{
  "image_size": 16,
  "horizontal_flip": true,
  "levels_per_channel": 6,
  "vocab_size": 217,
  "parallel_block": false,
  "drop_path": 0.05,
  "learning_rate": 0.0016,
  "max_steps": 7200,
  "lr_schedule": "cosine"
}
Rows from block 6, named by matrix and row number. Rows with one number belong to one neuron. Each number is 50 + 10 x the weight over its row's rms, rounded and kept within 0 to 99. All counts start at 0. After the name is the row's rms in percent of the matrix's.
# gate: MLP gate (model.blocks.6.mlp.gate.weight, 768x256), inputs 172-255
# fc1: MLP up (model.blocks.6.mlp.fc1.weight, 768x256), inputs 172-255
# fc2: MLP down (model.blocks.6.mlp.fc2.weight, 256x768, transposed), outputs 172-255
gate.712 104:58 28 59 51 33 44 47 58 46 43 37 66 42 60 56 54 54 48 54 49 25 59 55 56 45 45 52 36 54 58 52 33 62 51 46 49 43 46 54 51 54 51 30 57 55 37 50 57 43 47 57 38 47 47 56 21 72 52 50 63 50 70 35 36 60 57 51 42 57 53 28 62 52 50 47 44 51 42 59 61 56 50 53 47
gate.713 107:61 50 56 28 58 40 64 55 51 54 59 45 59 50 45 44 59 37 39 50 45 71 55 51 39 53 59 49 47 52 62 58 47 57 66 51 44 42 51 46 45 46 67 37 47 64 68 54 40 49 44 59 47 65 60 47 54 53 61 52 42 62 55 62 66 53 44 42 50 50 47 57 47 50 63 52 21 43 57 53 54 62 47 61
gate.714 067:49 51 31 46 19 61 67 55 53 64 65 54 50 54 55 52 63 44 53 57 51 44 56 68 46 38 36 44 38 50 41 51 53 52 71 42 59 44 38 53 56 43 45 51 67 59 37 47 68 38 55 49 32 53 60 73 43 64 57 61 57 42 43 52 55 43 38 69 56 34 45 65 46 50 58 50 38 48 58 64 47 52 46 62
gate.715 101:52 37 58 60 43 37 39 54 60 30 47 63 50 52 50 44 47 49 58 52 48 63 44 59 52 68 70 39 61 52 41 66 40 54 30 61 64 46 60 56 63 55 40 52 60 55 28 44 34 40 40 42 48 50 54 47 54 32 56 57 62 54 61 60 38 55 45 55 35 59 61 64 41 44 66 48 45 51 57 76 49 59 47 49
gate.716 108:55 54 46 45 57 42 49 46 22 36 43 55 45 67 52 69 52 56 48 52 43 46 57 50 30 52 54 54 61 47 55 50 59 46 61 46 36 50 56 53 41 50 32 54 56 33 75 53 57 63 59 51 43 47 53 45 41 57 60 57 53 57 39 54 48 48 52 45 55 51 55 28 58 48 74 22 52 52 56 58 55 60 46 45
gate.717 078:57 56 63 24 57 63 37 51 44 51 51 52 50 38 77 46 64 50 65 63 52 57 52 60 55 26 59 34 46 59 40 67 57 66 35 62 55 40 51 41 40 49 39 50 50 49 64 53 58 58 59 47 46 53 60 69 36 68 51 47 58 55 61 52 67 66 42 39 64 71 42 48 55 48 49 55 54 46 45 57 62 65 49 50
gate.718 091:65 30 41 49 55 46 40 67 54 52 43 51 46 45 58 45 43 41 29 35 51 61 32 53 37 57 58 49 46 50 67 45 46 35 39 35 50 40 58 49 59 56 50 55 52 48 61 48 60 53 40 49 54 47 65 61 46 28 55 53 44 35 34 53 47 42 65 54 38 62 51 65 46 51 56 47 48 42 57 63 55 66 41 47
gate.719 113:54 58 79 59 54 40 65 55 45 44 48 46 51 41 58 43 61 53 70 46 50 54 44 57 65 66 49 36 60 67 44 65 39 55 68 56 51 46 44 54 41 49 51 40 53 50 56 44 26 25 51 47 55 41 53 36 44 61 60 51 48 50 46 51 32 49 48 59 52 61 40 49 44 43 75 61 54 44 58 35 59 52 46 52
gate.720 064:53 36 60 34 74 49 49 56 54 51 47 52 53 46 65 45 40 58 66 58 55 47 58 51 39 44 49 46 63 59 62 66 41 59 56 37 52 48 51 48 67 49 50 48 61 61 56 34 51 36 59 55 40 48 68 45 36 67 57 46 47 61 38 52 36 38 61 74 51 51 50 58 58 57 55 47 51 40 55 55 39 66 43 38
gate.721 110:50 48 41 51 41 56 63 67 73 59 47 29 60 42 58 32 70 48 47 42 55 47 32 46 65 58 53 40 60 58 51 44 38 41 32 21 41 73 65 35 54 56 44 46 49 44 39 53 41 36 49 71 62 59 53 48 47 42 53 35 45 60 64 52 59 41 56 37 39 40 82 35 59 37 44 48 31 51 46 60 47 35 50 57
gate.722 110:51 46 36 64 43 40 55 47 42 45 48 47 62 59 31 61 52 48 64 30 48 50 35 55 40 35 59 68 47 63 56 37 46 47 48 55 47 46 37 42 33 50 62 40 51 39 61 30 38 50 58 29 48 45 44 43 52 47 44 37 38 50 52 54 54 64 70 67 40 47 39 49 58 51 62 51 57 36 55 50 62 53 42 49
gate.723 122:51 37 49 44 62 69 51 57 41 46 45 36 41 53 40 39 76 53 51 59 47 45 32 58 59 58 42 56 35 37 44 63 35 28 41 55 50 64 67 36 70 54 41 54 53 44 55 47 61 48 52 50 65 42 80 47 49 41 53 48 55 61 52 49 34 42 34 65 53 53 50 65 64 46 54 70 62 47 50 67 48 52 36 38
gate.724 104:43 59 36 34 40 50 68 60 54 60 67 55 40 58 50 56 54 67 50 67 50 39 47 52 37 49 59 43 47 38 65 40 47 30 50 24 50 40 41 51 48 30 35 52 60 23 32 50 47 57 66 50 57 58 42 54 45 44 56 43 49 41 49 63 49 47 58 25 49 44 55 56 72 50 59 61 54 52 50 56 53 65 37 38
gate.725 104:61 52 34 56 46 47 65 61 48 78 51 45 60 48 46 40 58 31 68 45 50 60 38 48 47 37 42 57 51 47 47 49 55 59 53 43 53 50 48 51 52 47 77 47 39 48 41 37 49 31 51 54 39 62 85 64 33 30 48 52 50 24 54 41 41 31 58 59 37 48 58 44 55 60 56 50 48 47 49 38 48 33 41 51
gate.726 108:54 28 66 59 41 34 51 40 56 71 53 55 44 64 39 39 48 51 55 55 56 43 35 55 45 53 36 60 44 68 56 56 35 33 40 59 56 45 54 51 62 47 61 52 49 57 52 32 48 47 62 43 42 40 61 42 42 57 62 56 42 44 37 60 56 54 48 41 47 50 30 64 34 56 38 67 47 56 60 57 60 27 54 54
gate.727 065:69 46 27 44 35 64 70 38 35 62 44 53 51 61 60 55 52 59 75 47 37 57 40 66 51 35 53 46 51 51 67 35 49 58 57 49 48 44 58 48 28 56 63 56 54 45 47 60 45 46 55 59 52 53 40 43 45 46 46 56 44 39 45 53 59 62 39 44 50 68 43 64 40 50 27 53 43 44 59 55 71 30 48 54
gate.728 111:54 35 43 54 53 51 61 54 65 57 49 47 52 51 61 55 73 57 66 60 50 55 41 45 50 54 43 43 56 36 50 52 49 55 59 39 54 48 54 40 36 50 52 42 43 43 43 61 49 42 39 57 58 50 45 58 49 73 51 27 47 53 62 50 59 42 57 46 56 45 64 48 49 51 45 56 41 34 49 72 47 71 54 50
gate.729 087:41 43 50 50 16 56 44 41 48 54 41 62 48 56 47 37 41 45 35 57 49 56 57 58 51 51 61 49 53 67 51 33 49 42 45 55 45 45 50 43 61 51 50 57 51 34 34 44 66 52 61 45 58 41 49 40 47 62 51 49 51 38 38 55 59 58 44 41 51 49 44 59 59 53 46 46 54 53 50 70 60 36 44 49
gate.730 100:63 34 54 51 55 51 61 56 61 54 61 59 38 46 38 27 58 45 48 42 40 58 19 41 65 21 57 65 37 42 44 39 42 50 44 51 36 38 44 56 44 51 75 61 41 60 61 43 48 51 59 59 50 60 55 45 59 57 45 41 37 43 58 47 68 58 46 45 55 50 39 71 44 55 48 69 43 44 56 57 53 61 51 52
gate.731 103:68 44 44 48 66 52 51 49 62 46 56 42 52 47 61 58 73 48 49 67 60 47 46 53 63 50 54 32 57 38 51 62 42 38 66 70 56 33 28 44 43 43 44 35 44 59 55 29 38 54 33 59 43 63 49 43 46 37 42 68 47 42 58 36 38 47 49 36 34 59 43 37 44 51 46 51 42 60 45 50 53 54 46 52
gate.732 108:74 35 36 32 43 38 58 64 53 58 35 55 51 58 61 46 36 50 56 56 41 51 38 57 33 43 62 35 38 48 47 61 39 39 45 39 60 37 59 63 42 63 53 54 44 47 61 52 37 53 48 60 38 54 57 51 52 66 64 57 58 37 62 60 42 46 48 35 38 65 54 73 51 44 65 59 59 52 66 87 47 59 44 56
gate.733 099:52 53 72 44 38 45 48 49 49 45 43 58 44 45 30 86 46 58 35 51 55 51 70 50 43 63 42 37 51 43 50 38 73 50 52 36 49 52 32 51 47 46 52 55 54 39 53 47 50 65 54 44 35 60 53 31 48 49 35 52 45 54 53 45 47 50 52 45 53 56 58 47 61 58 40 53 56 47 63 45 50 55 45 43
gate.734 120:31 43 55 59 63 39 56 64 52 41 62 43 53 42 58 49 58 70 49 41 49 51 56 59 61 48 54 38 63 52 52 48 42 37 71 55 54 63 39 60 44 48 36 43 51 41 46 48 46 35 52 47 57 45 56 32 48 52 61 53 51 41 45 42 33 43 59 56 56 63 50 39 58 50 72 67 58 52 63 49 52 55 37 49
gate.735 098:42 57 46 26 46 45 70 72 50 43 50 50 52 49 46 51 61 36 68 47 53 67 31 54 49 47 55 52 37 50 49 43 39 61 38 32 48 69 56 45 43 47 56 48 48 48 60 44 32 42 52 48 46 36 50 67 50 45 43 58 46 59 60 31 47 33 48 30 16 52 69 57 67 51 66 52 49 44 57 67 57 53 48 49
gate.736 094:40 41 61 28 51 45 51 57 40 50 55 54 50 60 48 51 63 52 43 56 46 39 61 60 45 56 35 28 61 50 78 57 52 45 66 33 48 41 35 60 65 39 42 49 53 34 49 44 51 65 54 50 43 62 57 33 59 51 50 62 49 48 49 46 59 39 57 58 44 65 43 50 67 49 48 39 39 51 50 50 46 52 53 58
gate.737 106:42 62 61 25 66 38 56 50 58 43 54 73 43 55 64 37 60 47 32 58 44 43 48 37 43 51 81 50 33 49 36 48 41 55 46 51 48 40 36 46 31 40 55 49 49 45 33 48 53 51 52 56 66 52 27 50 59 50 45 44 52 45 31 52 37 58 57 31 60 39 40 57 54 60 59 57 62 59 49 41 60 42 48 39
gate.738 100:54 40 46 45 31 43 43 35 55 75 45 54 61 63 50 52 35 45 64 39 54 42 39 62 53 54 51 49 61 54 44 42 42 54 55 47 58 46 58 41 61 47 48 49 47 53 46 42 39 46 39 53 41 49 43 49 43 45 52 59 21 45 52 54 57 53 51 50 31 45 45 48 61 53 68 52 51 55 43 72 54 30 44 38
fc1.712 097:62 21 37 52 47 58 30 50 31 27 39 61 52 47 63 39 45 56 34 48 46 57 46 58 45 46 40 47 61 36 38 83 59 50 53 69 54 41 55 41 60 48 42 47 36 58 68 55 42 41 53 35 57 56 66 45 47 50 47 65 50 55 42 49 42 48 59 39 62 58 48 41 49 53 39 51 53 55 44 51 63 68 49 62
fc1.713 112:49 53 33 55 50 55 41 39 59 45 60 61 50 52 51 47 56 62 73 55 48 45 45 54 52 46 67 24 57 43 54 24 47 52 44 39 52 42 52 55 48 59 29 47 57 39 38 46 56 59 81 49 48 68 28 47 59 52 55 45 49 54 44 34 49 48 57 74 43 61 44 45 60 56 53 56 44 47 52 53 63 55 45 51
fc1.714 063:53 44 34 58 29 36 47 71 53 51 41 53 58 38 43 50 56 45 51 54 36 37 46 56 47 48 60 64 53 53 47 59 56 66 47 29 49 44 31 53 57 39 48 50 42 52 54 59 48 56 25 50 30 66 66 50 56 39 53 56 56 46 55 53 41 47 47 59 52 70 39 61 56 51 46 43 42 45 50 53 54 58 45 61
fc1.715 109:51 55 73 41 54 36 45 59 51 33 46 58 48 51 47 56 38 46 41 59 54 52 41 46 51 50 54 52 60 46 40 18 59 61 28 59 50 49 59 60 51 37 54 52 46 65 71 34 51 39 40 27 56 54 47 60 51 55 45 40 59 56 50 56 49 48 39 43 46 43 61 36 61 58 49 41 60 35 51 59 46 54 43 36
fc1.716 113:43 51 41 36 58 57 52 46 52 53 56 59 50 48 46 46 63 52 44 61 35 49 63 38 27 56 58 42 46 42 46 56 56 48 69 35 51 59 33 54 39 62 54 49 39 41 51 61 48 42 57 56 58 72 33 34 57 44 46 47 55 39 53 50 52 33 41 57 69 52 57 59 39 65 40 43 42 58 61 64 48 46 32 64
fc1.717 075:44 49 32 56 35 40 67 24 53 41 53 57 43 60 41 46 48 45 43 29 59 60 47 44 48 61 50 54 56 38 52 43 50 47 44 56 47 45 53 59 60 54 42 49 49 42 30 65 52 56 60 45 52 44 31 46 64 30 75 53 44 38 38 57 37 52 70 67 48 52 53 36 43 46 68 61 48 58 58 58 39 43 44 48
fc1.718 088:58 42 43 45 53 55 45 66 44 56 36 52 44 49 78 44 49 47 26 54 49 63 50 52 35 41 62 49 62 48 55 32 42 56 35 63 50 55 59 62 53 55 27 53 62 45 56 64 52 64 42 45 48 49 57 63 42 49 64 49 51 29 41 57 36 35 52 58 45 61 55 55 40 41 50 59 54 56 49 61 46 53 46 52
fc1.719 114:15 70 39 57 61 53 53 42 45 48 72 50 44 47 48 58 39 53 56 40 57 52 51 46 45 48 48 69 54 80 56 35 61 29 45 41 41 53 43 42 51 51 31 48 42 43 52 49 73 79 48 34 45 52 43 63 55 75 43 49 43 56 52 56 66 45 65 43 53 49 50 41 52 51 46 49 56 51 54 61 57 31 61 47
fc1.720 063:37 61 63 61 47 51 47 51 50 60 51 59 51 41 35 52 53 44 31 46 63 58 53 51 61 64 56 57 58 58 36 55 50 54 51 60 50 54 61 36 41 68 43 48 53 55 39 64 48 68 45 57 50 58 45 48 60 49 40 37 48 63 56 65 59 74 49 19 47 68 63 44 51 45 70 58 54 61 43 33 61 54 44 54
fc1.721 121:54 40 41 63 41 45 49 44 41 49 39 56 55 54 51 56 36 46 53 35 49 72 59 56 45 40 52 53 54 41 42 49 51 64 49 56 49 43 53 48 48 53 53 57 57 49 89 74 38 61 52 50 40 36 63 40 43 44 63 61 49 51 47 27 40 56 46 61 48 57 51 58 43 41 55 36 60 57 38 39 49 59 63 45
fc1.722 100:53 46 48 56 51 50 64 52 46 43 60 50 54 45 74 59 54 44 49 56 49 41 38 54 51 57 45 52 48 57 38 51 54 53 44 47 66 58 55 43 54 51 46 35 37 51 51 57 41 56 45 43 50 50 28 42 48 67 48 38 60 55 47 63 49 42 50 47 40 50 49 41 67 41 67 49 46 57 42 63 53 62 49 61
fc1.723 120:47 45 37 45 37 60 33 38 30 57 35 33 45 63 68 55 73 74 53 55 49 51 52 59 43 46 55 46 41 51 52 60 39 28 36 43 49 53 64 59 56 67 50 55 46 28 56 43 51 58 64 50 58 39 39 37 49 58 63 35 54 41 46 37 31 47 53 54 59 54 58 61 73 42 70 53 38 51 57 69 49 59 39 49
fc1.724 105:46 71 56 45 35 60 58 64 48 61 57 53 40 43 38 55 49 46 53 61 36 50 40 42 54 55 55 56 52 47 46 35 54 54 41 38 55 54 70 43 58 60 33 60 62 46 51 49 78 80 62 39 49 51 46 50 53 57 53 53 49 51 52 59 50 59 48 38 40 60 66 50 64 68 50 59 59 44 58 54 65 47 43 42
fc1.725 102:76 38 32 69 52 58 59 42 56 72 62 42 40 58 43 71 34 56 51 45 57 39 47 55 45 43 51 52 44 60 50 40 43 58 67 34 50 51 58 46 64 54 40 54 48 43 53 53 48 59 52 51 54 56 71 57 48 51 49 52 44 47 46 51 52 50 40 69 35 46 63 35 44 42 54 59 53 37 56 71 41 59 46 49
fc1.726 112:49 33 49 43 30 30 52 46 52 53 48 53 53 56 29 30 51 57 58 58 58 54 48 55 49 55 65 37 52 55 33 51 48 47 29 57 50 53 48 50 42 52 36 47 49 52 34 52 58 35 51 38 46 51 40 36 57 47 45 44 48 45 57 46 50 58 63 41 54 49 57 47 38 52 40 62 50 57 46 63 55 28 67 59
fc1.727 062:46 35 37 44 43 30 47 49 43 34 59 59 45 49 40 72 65 58 53 56 54 43 62 42 48 32 40 39 29 48 43 60 47 51 54 44 57 45 38 61 58 47 30 68 35 56 43 48 54 44 56 49 41 62 58 31 61 34 56 72 61 56 64 59 46 47 52 60 54 51 53 46 53 48 42 42 56 40 56 40 51 46 52 52
fc1.728 104:54 45 53 51 50 52 60 50 39 42 42 56 39 49 62 72 53 70 41 70 56 36 46 50 40 44 40 47 59 29 36 47 45 60 52 46 66 38 58 58 38 44 56 53 34 64 51 54 79 63 46 41 43 39 48 53 59 70 49 37 55 24 46 50 47 48 49 52 53 64 38 45 61 51 51 40 51 40 49 63 51 70 35 45
fc1.729 086:54 49 57 46 28 61 50 34 45 52 57 47 43 43 58 58 47 51 63 39 38 51 37 56 52 34 59 49 35 57 55 50 48 73 56 51 45 26 49 47 46 55 37 57 52 35 46 40 54 61 74 44 53 43 60 47 39 78 51 46 51 37 32 45 53 49 53 56 45 68 51 65 54 49 62 46 59 43 46 62 48 48 33 51
fc1.730 097:52 51 39 45 45 57 59 52 48 58 63 40 48 39 22 38 55 59 48 37 38 63 38 50 53 49 64 54 41 55 49 29 39 58 38 67 40 41 41 43 65 55 65 39 65 63 70 33 42 42 55 55 40 66 41 55 50 56 55 41 45 31 52 53 61 57 52 66 31 57 47 74 51 54 38 45 58 41 51 42 45 39 56 51
fc1.731 099:51 47 64 49 30 53 57 42 50 52 33 46 55 60 39 38 43 51 60 32 56 60 49 51 60 56 38 85 44 45 44 51 48 57 41 38 43 62 61 47 63 51 50 51 55 43 58 66 60 37 57 56 60 47 33 64 49 59 53 33 44 66 54 50 48 43 55 77 51 42 58 45 39 61 43 60 53 36 47 44 44 38 46 39
fc1.732 118:33 55 51 46 54 55 59 46 42 33 38 52 43 47 38 48 80 60 54 55 44 38 20 51 54 60 41 45 52 47 39 43 54 53 44 60 44 61 50 48 38 51 50 50 36 58 51 51 55 48 43 47 66 29 48 36 55 58 42 45 58 56 39 58 35 51 38 47 50 37 46 62 63 55 60 44 60 47 50 55 48 46 56 55
fc1.733 102:55 61 55 37 52 46 54 43 36 63 55 53 56 52 47 63 56 58 43 39 50 49 40 49 40 45 35 34 61 50 59 59 60 50 58 48 41 50 41 51 57 63 26 42 39 52 46 41 55 44 67 57 50 54 44 63 45 49 52 52 59 61 38 60 41 54 58 45 71 37 38 53 58 50 43 48 54 54 52 39 50 36 40 84
fc1.734 122:36 56 59 59 55 43 61 38 47 55 53 39 53 62 54 66 49 51 52 33 61 38 57 47 48 57 29 60 70 49 55 43 46 43 66 39 43 52 50 24 53 51 12 46 46 43 65 42 73 87 50 56 56 47 46 53 54 66 53 35 39 67 58 55 59 48 53 47 61 40 48 46 33 60 53 44 49 52 58 53 52 45 51 47
fc1.735 097:41 45 39 51 49 27 63 64 61 68 56 39 55 50 56 59 36 50 62 57 57 61 36 59 58 24 52 60 55 40 39 51 43 58 43 48 48 45 55 48 50 50 50 49 51 54 70 43 58 37 63 40 53 46 65 51 47 64 44 42 45 52 56 62 52 53 41 46 39 53 55 54 48 50 57 44 47 42 58 57 46 62 48 35
fc1.736 088:57 39 56 41 42 56 47 51 57 51 77 52 52 46 55 47 50 55 26 49 50 58 49 50 60 62 21 39 55 32 54 72 54 50 52 35 53 34 36 57 65 42 35 47 46 40 55 39 47 51 36 59 42 59 39 27 56 48 44 69 52 51 58 51 61 43 41 49 52 69 59 52 55 56 14 61 63 41 43 50 49 52 47 42
fc1.737 113:42 43 50 45 36 52 52 33 46 54 34 57 39 61 53 37 53 45 53 51 41 34 48 56 53 42 57 48 51 41 37 44 34 66 63 46 46 37 25 47 52 46 54 55 49 46 48 48 46 45 57 70 48 62 41 69 60 44 46 45 58 40 42 42 43 52 44 51 53 52 36 59 58 50 56 53 44 50 47 56 40 44 53 51
fc1.738 088:61 39 50 68 46 51 44 43 38 42 31 55 39 46 43 48 53 52 50 35 44 36 42 41 61 47 51 41 38 49 47 52 51 51 48 58 49 46 49 48 53 57 68 68 49 44 57 66 21 40 45 65 45 56 60 39 49 45 51 47 50 51 56 42 56 66 25 53 50 56 43 44 43 44 46 39 57 62 50 53 42 49 37 32
fc2.712 101:47 45 39 51 51 34 54 45 54 52 48 46 57 35 54 36 60 54 46 44 53 56 64 42 58 51 61 51 54 45 48 50 49 50 63 51 52 32 42 42 33 51 52 36 52 66 53 55 45 19 41 37 76 43 34 64 46 45 65 38 61 54 62 65 36 58 52 49 35 41 53 44 36 50 27 53 54 55 51 37 64 59 61 49
fc2.713 103:52 44 27 37 37 50 54 69 49 32 52 50 37 47 63 52 56 52 58 51 53 51 46 53 58 43 67 39 41 39 43 59 55 67 36 62 49 60 61 61 50 45 39 58 63 44 58 58 40 46 58 44 36 42 56 55 26 62 64 53 60 36 29 51 26 44 62 38 38 56 70 53 60 52 53 47 42 57 57 58 50 33 61 47
fc2.714 062:49 41 65 63 56 24 53 60 57 61 41 55 55 47 60 41 46 65 48 39 44 54 32 49 47 61 75 43 46 59 35 43 53 57 46 41 54 60 62 54 50 51 39 45 61 61 29 49 68 21 55 62 48 56 35 43 42 56 53 52 59 45 61 61 51 45 65 52 45 44 51 58 48 53 54 54 46 41 55 64 52 71 39 47
fc2.715 115:55 56 48 62 36 34 59 69 61 44 66 56 51 42 72 22 51 49 26 51 48 56 53 45 59 33 55 50 47 50 50 45 60 54 47 58 51 43 29 56 61 59 49 38 50 43 52 57 39 49 48 51 54 52 61 34 63 28 69 45 52 28 34 61 62 51 57 57 37 58 57 61 56 45 61 52 41 59 43 27 54 69 50 56
fc2.716 116:33 57 69 28 62 39 50 48 60 59 71 51 43 66 53 69 51 47 45 66 52 48 46 51 43 59 41 48 42 54 52 53 46 53 52 49 58 62 39 57 48 40 57 49 53 54 34 62 49 56 45 71 48 41 41 64 60 41 67 43 55 25 51 52 52 54 56 48 52 55 29 68 55 54 51 55 57 34 41 53 38 50 58 50
fc2.717 069:44 46 55 56 46 34 37 64 51 57 49 49 50 42 61 64 46 48 50 55 62 56 55 55 32 59 76 23 71 54 26 41 48 53 45 54 47 61 63 65 47 48 43 54 40 45 62 59 40 56 49 45 59 61 65 45 53 60 49 44 47 47 47 60 52 65 53 39 39 46 58 60 42 51 59 47 61 40 65 67 51 42 40 51
fc2.718 088:31 65 54 40 47 55 36 50 44 56 46 57 44 40 62 43 42 56 43 52 43 57 26 47 50 49 60 28 60 50 36 28 64 56 30 44 53 53 47 48 52 44 31 60 54 41 36 55 43 50 60 47 67 45 26 33 45 51 50 47 38 43 55 66 51 35 58 66 47 55 69 45 47 53 47 42 58 51 55 51 62 25 43 44
fc2.719 116:46 61 33 37 42 54 36 38 54 44 62 64 54 51 40 57 57 60 56 58 40 54 32 40 45 64 64 44 35 49 47 59 43 54 32 48 55 37 70 39 43 58 43 55 50 52 57 54 63 62 55 50 50 58 56 58 66 62 43 38 58 47 51 52 49 55 62 41 46 61 41 60 52 53 46 46 44 43 44 34 57 43 65 46
fc2.720 042:59 50 41 50 58 56 63 63 37 50 55 52 46 59 71 34 54 47 56 57 60 51 34 52 51 49 31 44 52 35 36 70 64 55 68 48 58 55 54 51 38 52 36 43 43 49 45 46 33 50 59 29 63 49 43 60 50 61 56 54 47 41 48 49 65 41 48 40 53 49 57 53 59 61 67 52 62 52 51 62 50 51 56 42
fc2.721 125:42 69 45 38 61 49 52 47 62 51 51 38 36 65 55 55 70 45 47 54 49 44 52 38 56 64 57 54 53 39 58 31 48 45 54 35 37 48 35 42 53 43 52 49 47 46 43 55 56 43 57 61 46 70 35 63 55 43 40 32 50 59 56 51 62 23 55 52 41 39 55 40 72 43 56 50 48 47 55 53 44 47 29 49
fc2.722 099:58 54 58 37 40 63 58 54 43 46 53 65 25 59 62 45 35 58 46 61 29 48 37 53 51 51 45 44 66 38 28 41 53 52 35 42 63 57 46 53 43 47 37 58 55 39 46 58 44 33 67 53 42 59 23 45 46 54 54 59 60 36 66 47 58 44 43 47 61 40 70 56 55 50 45 29 42 64 47 70 52 32 45 47
fc2.723 130:52 52 48 48 63 53 43 49 53 48 37 46 37 54 54 53 43 64 37 55 44 46 56 53 39 62 33 50 41 42 38 64 44 54 48 44 43 47 46 48 62 48 43 66 58 57 52 54 50 54 53 51 57 56 57 36 40 29 51 35 60 59 44 32 51 40 53 54 60 38 54 57 41 57 40 52 50 47 50 48 40 36 51 48
fc2.724 113:43 59 35 44 34 63 48 60 52 42 57 54 52 56 43 53 66 36 57 55 39 61 54 58 55 46 40 44 57 52 49 45 55 63 52 53 59 51 46 37 48 45 49 30 49 43 43 36 56 34 38 45 52 35 43 61 48 53 56 51 37 48 62 53 52 57 50 57 54 52 59 45 53 51 57 45 50 49 52 44 48 44 54 50
fc2.725 102:60 43 47 59 32 72 49 44 51 47 70 65 52 32 60 43 51 60 23 64 48 60 41 41 62 36 56 44 47 47 42 55 55 47 46 50 54 41 55 42 52 61 45 51 37 41 42 72 62 56 54 62 45 51 46 47 47 76 51 49 53 45 42 64 46 66 50 56 42 59 52 54 62 39 52 37 52 68 40 32 54 59 67 52
fc2.726 110:32 54 57 50 42 63 70 24 37 50 44 44 56 51 66 63 42 59 71 47 50 45 44 45 49 43 48 42 66 52 49 34 54 54 64 45 63 39 50 45 59 53 38 48 44 61 40 51 35 38 27 50 34 53 48 64 53 66 55 73 50 45 41 50 55 70 60 68 53 44 44 43 46 45 58 37 59 50 42 48 53 52 51 65
fc2.727 058:45 39 45 62 48 31 54 49 38 67 29 51 36 41 64 41 32 53 61 48 44 62 70 39 48 43 44 61 53 40 42 68 47 47 61 55 55 54 41 51 43 61 40 46 52 55 47 60 56 38 64 50 66 44 35 38 41 72 48 45 58 69 47 38 48 53 61 59 34 47 53 62 55 50 42 63 59 59 51 40 53 49 56 39
fc2.728 110:46 57 59 66 42 58 45 72 54 28 46 44 48 46 31 32 60 43 57 58 57 58 51 46 60 58 51 29 61 53 59 40 48 43 45 69 49 64 55 62 48 37 61 56 60 45 46 49 30 34 41 48 46 49 43 50 44 51 51 48 48 43 66 40 47 39 36 61 59 52 70 46 40 52 58 50 65 52 58 46 48 56 49 37
fc2.729 083:45 45 60 52 48 38 47 61 43 50 62 56 47 41 48 40 60 54 44 40 48 77 41 51 47 49 57 57 50 57 34 42 59 66 47 38 64 54 47 52 30 51 49 46 55 49 58 55 47 31 41 46 72 39 42 69 49 53 48 46 44 69 72 47 43 48 63 52 53 27 46 44 41 63 37 42 45 35 66 48 64 42 44 42
fc2.730 099:44 76 56 48 60 39 51 38 42 39 33 56 53 71 57 50 27 57 57 52 53 57 50 52 36 54 32 67 50 46 60 43 53 53 61 31 59 36 47 57 43 39 50 59 44 56 57 57 51 39 38 42 61 51 41 56 57 54 46 60 49 58 56 34 65 35 37 70 45 49 18 56 66 51 49 41 57 45 44 41 56 51 57 44
fc2.731 106:50 41 45 41 54 55 50 37 46 65 67 54 45 53 41 58 48 45 37 51 47 62 50 44 46 36 64 48 32 43 53 43 34 49 56 44 46 67 44 37 30 54 66 49 27 49 33 53 49 71 62 52 57 37 51 67 52 44 48 43 52 49 37 50 60 59 53 45 51 46 55 53 65 49 62 54 56 58 59 53 55 52 44 45
fc2.732 113:53 50 44 41 58 60 71 28 57 44 41 39 48 48 41 40 54 52 69 39 50 36 46 56 48 45 33 53 42 42 54 55 40 62 50 62 49 42 33 51 52 51 56 67 44 65 48 41 46 39 48 42 55 37 53 49 43 45 58 52 51 59 45 39 55 40 53 55 56 41 60 47 39 51 48 49 60 55 57 61 45 43 53 49
fc2.733 109:56 58 52 52 59 57 58 56 41 64 52 62 48 60 55 34 52 59 62 56 46 67 39 48 50 47 51 62 45 44 64 72 41 71 48 50 67 39 54 50 33 44 56 58 56 51 62 70 64 55 73 57 52 54 55 59 38 40 46 38 39 45 64 45 54 56 53 47 51 30 55 45 46 48 42 40 38 61 51 53 41 21 40 59
fc2.734 121:52 64 39 44 48 64 39 39 51 55 51 60 49 51 37 53 62 58 60 56 51 56 41 42 47 63 59 42 45 41 33 62 38 49 26 47 47 42 71 38 52 57 44 58 58 57 41 51 59 61 46 61 43 53 56 59 49 38 40 42 51 65 54 52 51 56 38 43 52 45 54 57 36 67 41 32 49 53 51 37 44 22 54 47
fc2.735 099:40 64 33 39 53 37 67 46 44 60 51 70 63 50 62 30 34 47 46 49 47 48 44 37 46 45 63 57 41 44 45 53 54 72 44 40 67 39 52 57 28 48 60 48 50 56 45 56 57 49 54 47 55 48 37 60 48 54 49 43 62 27 51 62 31 45 65 58 43 56 62 64 61 37 53 40 54 42 37 48 45 56 48 55
fc2.736 096:56 60 48 70 63 38 49 38 47 45 50 56 45 54 30 48 33 45 51 40 51 55 57 50 41 29 58 73 44 53 48 38 52 57 41 56 44 45 38 43 50 50 48 56 58 45 52 51 60 36 48 36 64 53 50 38 45 35 51 49 48 60 47 54 54 50 50 82 59 55 60 38 53 45 29 54 51 55 41 47 45 49 58 53
fc2.737 108:47 67 40 58 58 35 49 41 56 30 37 49 54 42 31 47 65 32 59 51 51 43 30 49 57 34 40 48 54 47 49 52 52 68 46 56 61 55 63 49 45 37 44 49 40 63 54 39 60 31 55 55 48 50 53 62 43 37 41 44 60 47 47 51 42 37 52 47 49 50 61 32 47 58 45 52 44 71 46 40 47 52 63 45
fc2.738 095:77 57 59 58 39 37 53 62 57 44 36 43 58 44 41 41 35 47 45 48 46 53 56 42 50 62 49 56 55 74 58 50 42 47 37 44 49 53 42 58 59 67 52 55 50 42 56 51 46 59 54 52 45 51 59 37 47 52 52 51 31 42 54 47 58 45 47 59 59 59 42 34 53 46 59 56 31 66 54 45 51 60 55 51